Weights of a small masked image model: width 384.
Rows from block 5 of a small masked image model, named by matrix and row number. Rows with one number within an expert belong to one neuron, the router's apart. Each number is 500 + 40 x the weight over its row's rms, rounded and kept within 0 to 999. All counts start at 0. Numbers have three digits each.
Before each expert's rows are labels from the 100 images, of 14848, where the router gives the expert most weight on average: "patch colour" is the nearest of a few named colours to the mean colour under the peak. Only what is clearly more common there than usual is listed. The data: photos with spoken descriptions (Open Images, Localized Narratives).
# router: router (model.blocks.5.mlp.router.weight, 4x384, trained with AdamW), inputs 64-127
# up: expert up (model.blocks.5.mlp.up, 4x192x384), inputs 64-127
# down: expert down (model.blocks.5.mlp.down, 4x384x192, transposed), outputs 64-127

# expert 0
patch colour: white
router.0:465495468511553498442493512524470470493474482527423493436469504560482472518429486579484437482522427475483498469544522471475524522514512479429445506409500461440530499528491527480478517396422489
up.0:518522504494516417447477489571483429529578502512461495500510504481515486522484602522529554440507510489549520490513484501450475529510548530540578450456493480531497487430525463484437442508436507
down.0:494501493474534461487495443546483544561497533489454436435520534501578492504495456499522533532506474470493537377526430523496561520529495544568506607533558496523473422540482531531471472494477484
up.1:462540536526553462550464419523499487504515468467518399527472440514530503498525487483515538492510486470481448500506452454514462467537513488403500469471522505591478559478555496432455504542517465
down.1:492483570538537506476491478581543499498464477520491554510496438533482532471513490505524468440504498474503540423470521495415488422392464389545528406538490584516498468487547465503469478543526439
up.2:452443473481438517551455458483450461505489497442550499521529531476513492545556452464480495488454521512467441481485435414477495465427538460519461463523534566473461502570509487529450513491489475
down.2:449486514492525530457495429502475476491495469480487482512538504466504535526542527513513443451501520528558472546518492501568483475543528463523489530542476408556502472478458495514497466469627436
up.3:498467429522502543497419539499578527483580504510593464552497520499511518596514455525489544422498528542505531493488424521589543488457544512519647575472498537488569506538445575511408450501509451
down.3:494494490505488449526518530545469551520500567474500509527519483548495466527508415495493357493528479502555494519497502490464455505503439489443344503500513414493440518493444499501574472499576451
up.4:508453492537498548505514480527456477493454557499457544453470470519535450476608448544503434453531513526534483482536494533473522467449497490493404483425537504492464480436451583401499593512510490
down.4:522506500465466462529488549500493548499488535475536411489528471568551468544510516502480472484598543585497470517527531508498528515590478588475556563554598522482483594518512476498516475487531482
up.5:447538472435519480547478547555442468411547484437448422530543469519495498494482502472541526465500535513514536491435478465489546538483529516538461500465538534491544476510473585441527504525572478
down.5:540513451414494601469521535536492455472501514492471496499491577488520535487498488503484508598536481442400511514538462513553479522553464470477455437484517497495418517465523535531555428508550491

# expert 1
patch colour: black
router.1:467496575487545434474481496442478457496559497465496458491483516499513502453506479412562425518516513515553524491498504487522504542491498533539508557550508523561434496438480513493514485568488527
up.0:504552434501520551474501494495521479501512534516496544500500571485558542492500456556474468444530489515497476488508479498497516502511504530521304553474457443517510500506507421458544471498430483
down.0:499526435476548522564501554497480461512434516485541514523476443521487494455515589448492490527470563517604485515480621478515431501450491542447526455476524492501509408487442445479498531487534545
up.1:549540490495438521488507529486546592553499564543409547502505512528503452488542452517512485480572465503499537516528593482438483496511422461471565457524510435530502507499516489550484587478487483
down.1:496466510490493533502490533434487463526453534479499594529485494532517439524489457613504593505542542524517489531536443467475558497494542575556555540549538518561524442547498546511479465424438441
up.2:484511529472556518514542563577541481494494459446509561507502543526557479445490536509519522505554511515448454527430464501472489489502395514436489575482475492472498482516543532542518562467525566
down.2:493479465465440462529510559505547440504540472527498571500495474466517416479480487472529503478464480455470491505504503477501511512481545515524402530519523428491570500512511483465490541502511601
up.3:478445488467502441548541504459507472501493493478529446528508527531471563486523623546480631512510495476481500503480555540571457475444517508475482463579476526482480445486494507533468549621461462
down.3:495556542533544492505513475539499519513459538509487505495518540500508523510491607542532290513508518467525524470516497508443475435505456493480445413445474410489523448471472535537479465502575498
up.4:523444540524488529503535416458515422525516528468565560513560505529566518509507549561525540513474492453481483493432528476458522493345547416419505533401433457467576506531538536454489454472466417
down.4:479499520526532532437482487466479492465474558494441473514548518486486575468492469504537537486478541567554502564555549555565514488462475416525535470508460526501537444479596503500452482496537456
up.5:508519498471443503492512492565524495517507556561454607496458446584575487509460511491504480548511483479496444524493565494500519516476437452516582495448487439534554504426508481504565517520533464
down.5:525466594539510523539515465475507467462515526529533519478430514514457496481489489473479509461538529482464489528489474482401540503475460506505628530455462548459522471457468591532501535509544458

# expert 2
patch colour: brown
router.2:540547509508536520508511462506535558526522543510506504577499535552510474475532490560522488522525497488491484541471514492460486428539511490444492469417492478413544484507472476472499487394447507
up.0:487508448513512470487422515471484590465521477409457519548508577484536525409598388469583461488468474501463491526549519515497446520488496448469586484510469479455502520499527524516440485451507473
down.0:522509507541520504489501488486497525527527514512614497535497520536457472503507436500513541520486469499538480510523442493472551449518480532532510497502532540477475472485438521481485473540542499
up.1:412531434451529462468462358468502483476484494553496517487451490494418464494476488499509516562512529524515528515459511555522580521543571518502411592505533557535495461583624493445492531575499558
down.1:492469490547519496482481469497495499534425511521493495467485494532595517489524583538480468560445513484519504447513520487427432470447455512487552437495484505477521584461456573503513512477467435
up.2:477436518544485448509527464504469500468442526589453547465453506551515449498533535486542484538574500481533553534496579469499515478471470499506559506494464529553546452452522499578516501511520531
down.2:510508459540491450544456506516480510517513440475409445471502524532462497485493536483498442474459524523421519452482514490578489508500430502457502509477497558522383459548526507518532537491488538
up.3:501497549471500521503488513547510530456425521422524496550520527441494508468514484474493543538568483479495510544478499541480458499493449517539556486508577473504516470473517532481574517460550509
down.3:504433479482494559521497488488489491486448497480560539513479520473520546505493484431498462473473445489543502542489503523437483501522492373525520495553598429528524447463468488472467510463477459
up.4:497481473489558549551512472468429416518485468506527478532519590495439500478443487526418446468465522518516498466508492534600538521466504477460541537534500497509527462454554530544515531475518497
down.4:492518494490554443520495478562503461582481524506487497521502485472485465501482417435475517522483460524450457500549503520549580462527538534548475516479510511492421445491460619506507547438423541
up.5:531399511535480545480547514501463507516453467477512517428556572450572477478575518503525576559505471497472465482506474457542446462498477438453479494569509517490482444510514460431541486435562513
down.5:466587545528502349531508464521502531513508579492493455432507529540516471517510494470480512508481465501561503473495512484560519473474504620535502527567424476512442539510522489522519449449531503