Weights of a small masked image model.
Model: 12M parameters, 40-pixel images, norm rmsnorm, activation gelu, num experts 4, patch size [8, 8], width 384.
Training: muon at rate 0.016, 21500 steps.
Data: trained on photos with spoken descriptions (Open Images, Localized Narratives), 101725 training examples.
Rows from block 2 of a small masked image model, named by matrix and row number. Rows with one number belong to one neuron. Each number is 500 + 25 x the weight over its row's rms, rounded and kept within 0 to 999. All counts start at 0. Numbers have three digits each.
After each neuron's rows are labels from the 100 images, of 14848, where the neuron reaches its highest value: "responds to" is what is common among them. Only what is clearly more common there than usual is listed. The data: photos with spoken descriptions (Open Images, Localized Narratives). In brackets: how many of the 100.
# fc1: MLP up (model.blocks.2.mlp.fc1.weight, 1536x384), inputs 195-233
# fc2: MLP down (model.blocks.2.mlp.fc2.weight, 384x1536, transposed), outputs 195-233

fc1.583:473478512506486533517494432494490533510473486509539509465492529478548494531471497528481518506498496518514558513516486
fc2.583:487496480534524518504509519536530490530545475445478495516510495530481505494474430501503505505503506465486478522494498
responds to: text has "black" (27)

fc1.599:502512487529561486491498519477510500527503459486533484486603482509524487472514517445476499476532507488530501511521523
fc2.599:487519528500476481468476477486478489492487478474496533504511498525531496567485430497480494534488479496474487492489551
responds to: text has "color" (31)

fc1.160:568498519556515494499485525489499537488504506521506464506514539532514518561509514489457511472504488547492501519539498
fc2.160:489519533501511487526510476487469476500467522494487514475469466508523444465481502477492459487500461506442547500541501
responds to: text has "wearing" (30)

fc1.417:493510515495481523474523477527495493521498487490477513509529478518490484472498529495483483535452493456511523507514499
fc2.417:491501479451508480470478514495458512537525499532467493504513515543507490475511480528535486563493485521514545505518469
responds to: text has "man" (29)

fc1.459:502503481522501499476473510520495471501461503535505494506533535474484485540495467540497529476484470523558517493494523
fc2.459:496519503507466501502498483509530509497507519522530468517480497502498512485476449480523515526474500454497466502480500
responds to: text has "red" (38); text has "color" (31)

fc1.742:514516538498476536506496462512547517486502525519488489481480522503549528506486520478495491494519499451497527475482585
fc2.742:517533519514527535503505513503521495517534498527532488516536474485521508520532496521517479479483481480496490510517556
responds to: text has "trees" (92); text has "sky" (79); text has "grass" (31)

fc1.421:473453472496489498475462521510463494498500526469530562515479499543524508499490437493492513473499509527531488489507515
fc2.421:527447536499493503486507464509485532529457502498516517466515497483484504488478495514510524524515497530470489488502473
responds to: text has "white" (37)

fc1.222:501486500465519485485487506458509498474455483491493507505499500532476507521538519451504488559466527583474517545510521
fc2.222:489547508480535535522496483502559471496509530483534483505510504462509520478496500544512498486449556479509486525502508
responds to: text has "color" (32)

fc1.280:492537468476529505450544455510506474538500513481454499537446482514486490524484510517516538462523477515541501495486478
fc2.280:554497504521500502537464492483524465487485496484505507537586512535519520486507479485492503492491487503483509507520503
responds to: text has "black" (26)

fc1.428:461529477466487559498490551499474461471467463476452487516449552524506514457489488492495468459538506505492532521488478
fc2.428:508545478516555529478461500492533527537527544470533482477558493467480507507504485478433476487500508487501520504483515
responds to: text has "people" (43)

fc1.78:493430523499450504491524471516500484502513470502500509495477495511533495485491510482506505576508533510522525485479526
fc2.78:501525503504473525572519444562543531523476489532529470482563515506500468490572538509488495521513494609530508450514511
responds to: text has "trees" (63); text has "sky" (60); text has "road" (28)

fc1.194:514499486502478515515467439496465475483486512513520469536490546513469453493468530501461551515442472461505555533537473
fc2.194:515473514447540504461521471523462491478471514541470497521534485495510516495467520510512443435474475520493512480510482
responds to: text has "wearing" (42); text has "man" (35); text has "smiling" (27)

fc1.592:467496448496502483552533475472489509496496465516541471526518522541485477521525486550527462521519453433469511478484516
fc2.592:502473479467519503495487490501509502500513483525530453508521525518524510540498514482509494502532505525510488503511490
responds to: text has "woman" (26)

fc1.461:489514497496462491469510459534520578474495506529516478490500502509492451477522479519530533549473453521546486521490501
fc2.461:454467494486529518522470535456485478509494495475481516499561505529511480549496496563490486530512529490481496495491514
responds to: text has "holding" (36)

fc1.605:476555476493457489530478501495489494481470460482478451504487509542543488537547477466527523494455504540496521509529469
fc2.605:504516469513534469500490524503484510470500477483492467494494490510527480499515472491494493511498460495541535523536539
responds to: text has "black" (26)

fc1.568:456505441508483509563510521541551508461486478483504541468469499483498542510494508546494497499499532495501484502517508
fc2.568:466533517431491496493519482500521521509501512473530507517498530502472502538486495518525491493513494524522525496474499
responds to: text has "white" (30)

fc1.266:501531496491476474522482483507472513528518480541504490486526528499544518509450530477508490483508524470507490491467459
fc2.266:513472538518494468491494485523485507506496513528525474462535468487463534492495463477488472506536547533524538490483498
responds to: text has "red" (26)

fc1.174:508531487457510529511462483515509456499445500509487505504480521447488517526514478474483491487484495490507494516502463
fc2.174:464542496523517521518478512470516516528473510490505533520526481462506485477530512500501537488517521448457449494511490
responds to: text has "people" (60); text has "standing" (51); text has "wall" (42); text has "sitting" (34)

fc1.163:470512516499489489513498499492534518484512457505516488478500527487514528479523480459524497525500523530474506536516508
fc2.163:505518497496470502539486523476493496520486551526489519488513473498492515491500525514463512553473514535493494472479520
responds to: text has "sky" (51)

fc1.65:512464488529537508481486486519506488522489492488530483532492506489526500500510496500521546484510517476512542502513470
fc2.65:512517495492508530506532491505502537485504502550499505579511484492516491500487482477503496503492479513455537528533521
responds to: text has "text" (28)

fc1.293:493532501536479521529495479503512484538537496489487516497470520514472483453480459535472506531479445451518502517519507
fc2.293:481528512462499490462525464478513487490512508509506489456554527479497456465525532516476507499510523509509508504478518
responds to: text has "holding" (37)

fc1.402:481475507531473473536520514506506490509503495481512527527452529539472521436479462498535508491479509510462495528491513
fc2.402:496499502492540531507494485508507471492539486516449502482538528520461523468485502495498472501517475511463500517506523
responds to: text has "color" (31); text has "white" (29)

fc1.88:506498445465467485480522480471478509460490513490459519489517476510501446514499485502485506478426495496501577508513494
fc2.88:493511509491473485527504511490491486477524496529507483487521526456470482528489499490492512510497463516500512468481466
responds to: text has "man" (30)

fc1.329:512531543522496528497503505465508498497476502538500518490525510515491507506488505508446485501473467503531530480502520
fc2.329:488505534515472499457511556533479525531510481488501507490458487502502502487506495471481497531518500514498458501528484
responds to: text has "wall" (48); text has "table" (34)

fc1.517:503500481470523497523476559529510496519500484462495483492509478499455464516529464515507502488449505462511508468454539
fc2.517:500479503513505525533441508466516487497501499487502454502525518509505479485530502509475493498484499486511484511450493
responds to: text has "people" (48); text has "standing" (48); text has "wearing" (31)

fc1.202:486492497516493545582491464491544487542507498517495501495550525480487520489489543478495468528489541439535510521576489
fc2.202:496526501501519482497490490490541503504534517493514535503477482491515503514482492522479467482473501501482477528491525
responds to: text has "holding" (36)

fc1.713:510532497513508525526523511528492467516526478533487476495475463570519489508496472478473525436473458476527538477503509
fc2.713:501536500528512480479481532498519543473490521519501479498494500521460481464501450489470514525510499492497522474465464
responds to: text has "holding" (36); text has "persons" (25)

fc1.722:510522523482486505532537532456476477506500570549497500480467536523504495492505563504562505488449484459472524460466511
fc2.722:512519495498508510502451549540533492520498537520473492518516484526504512473528496501563512499507474459541457475547501
responds to: text has "sky" (68); text has "buildings" (29)

fc1.478:511479501518473501508518491509492477516509501483480511472482477521494479505505504487497570532552527486510482505479514
fc2.478:537500478519479553475493459511516495500495521528517511484502518520504502458514515494493514498463509454490535504520497
responds to: text has "black" (25)

fc1.360:493461489501473522501486495522483522480501523511504515533454504494476493526519530478486512534520529502478455508484502
fc2.360:500505511521517541517476485506481497488489482474495449545521520539516489480488484477520505517480474488514507523490514
responds to: text has "trees" (74); text has "sky" (72); text has "grass" (25)

fc1.74:478507503501520522528514440490505500465494496523450466476535562499507503492485487464503487493473517496487507520503482
fc2.74:486496507523511543476506500482490537484543463487507532516496496479524530517528496511527481493489498540482548495518506
responds to: text has "wearing" (38); text has "smiling" (31); text has "black" (25)

fc1.728:503457534505503494504543497515488480479504501487492481495489524481509535494483537517482501513519518512534521495505511
fc2.728:492514460518503468460476522498528501481507519524494505531504454477470527477516531493478528532523519494487514498517474
responds to: text has "trees" (56)

fc1.533:479489534513506482462475488508495494492511516514515484504513535485481467519528533516505505513492529539523453491489547
fc2.533:463525532512533475509495511519474494511479461524526511480531526504542507552469462484482520518497456507505506526504523
responds to: text has "sky" (82); text has "trees" (68); text has "grass" (35); text has "buildings" (35)

fc1.73:507462526494525503489460513522452484513490497465508471506510519549532441480527526486487553497528507511496518498448537
fc2.73:503483466518521512486504512533516491547496521495519454509470478527512474497534493524528543520476476484447506509471559
responds to: text has "black" (27)

fc1.319:488552467509539540549528504491509522508519460512516499507502446495490513487531447480504499549471522523513519499504494
fc2.319:493529450564470538483482514501498500528480505509505527435466498483489495487499515472520475489457484535478495511520512
responds to: text has "text" (27)

fc1.710:520457483464512508520550513456510458495498449543498485496504501516483513518498526466514505483465500530429501496456485
fc2.710:499499520468526482484518488448512479524476443521510548532514512498507530521530501459535492508534443499450483507500506
responds to: text has "wall" (41)

fc1.633:451513505473501514510511481492527506499485538481469484497514494495572514518489473488492502481433511493502553510532498
fc2.633:524506550514481515509476458462473492480483521483515484510458510519507504497516464498532541521498530495479525520519518
responds to: text has "wearing" (30)

fc1.576:474474490525529497479506437495511549535533501485541491495494488528481433466473512451514515477489455480494488492491500
fc2.576:499493509507449493542504488543546467516479470525477465521500517508497565540532511527478567484476472505487508481507520
responds to: text has "sky" (52)

fc1.76:538502489508499504492493510490483512484455479503538466508498458487474467550496493526522500484498508489481495534486519
fc2.76:470521518556528468488465491481500483481500463511526532466546487537518505518451473505518541524517514527506474435511522
responds to: text has "color" (30)

fc1.375:448510513447502509500533540518504500500498474517514551460532503518481490504492508486515484526491480494447524500470502
fc2.375:493500484549495501469494495500521522496477484509510481535486525554527540541500437477487548451483433467498465497493512
responds to: text has "red" (25)

fc1.129:489503469504506504484534494485493490481490488514518491550538541511514518503504497486471535485489487471517546487482458
fc2.129:506481491540516452473472514495491482530465541479512507499505432516444504469499508503517532515490476538491513517496447
responds to: text has "black" (26)

fc1.63:504512487556452494493497443502527496518503476482488530481524500504528544508462538562451476504550539475492516509502525
fc2.63:471497518498470468474498502477519508497494492487499488516523495535477495465506496495553520484471528539523481514486562
responds to: text has "wall" (42)

fc1.198:476453500508491501471530418445480517459490508491490481501551545488467528487495509494519522539495532497512525481491491
fc2.198:513552491480532468505518522512483533511506485496460533514532501463505477474517493517523511516506492474423482540469489
responds to: text has "holding" (37)

fc1.275:543494497527503500498498519518488492479491505504543527501519519475515520523524466474461463506506479487518475458529515
fc2.275:480507510536537522511530487496500467529528509555519524491496492483492499478497492485482483532505510502534482447481540
responds to: text has "color" (30)

fc1.23:467500506516541512518554525460496456483491498521491495519568500497513406487515515483569527473488504526500500488532518
fc2.23:525542479476496462520523495487519536502508519496526510479500558524537496500502493466515533516484525507500548457526492
responds to: text has "color" (36); text has "red" (25)

fc1.243:527455498517458461512517505499495495525508490513507502475506501498535498493494487476495520472559500478468505519478466
fc2.243:506474531510495491508466497454529502496494527484496462497507530492490519450514481524518493502515529499452495460489498
responds to: text has "trees" (67); text has "grass" (35)

fc1.188:482459519500523508465505466501492531498445444496512507482498486479512481502555494486489495485520492473508507522503514
fc2.188:487516479519453482497511494480446445529510477455514541464499501521505475521504497499527510555503543507516534459494512
responds to: text has "sky" (69); text has "trees" (67); text has "water" (25)

fc1.602:469526491509519515476482456523524521516537487518551510515504487526489490496491486471488514480540492522501505521483489
fc2.602:490491504472510497494521493504514503520467500484515486517506540469513510500527506475499546505490478493521508506491540
responds to: text has "sky" (56)

fc1.321:479476499463543492513515499508510490515524477548537539481490479479517500486550567484486507488505471537494531518507537
fc2.321:443519493472491542491500529536493497532513508516508517469516449520492538506502476507534519541504479512450465515514508
responds to: text has "black" (32)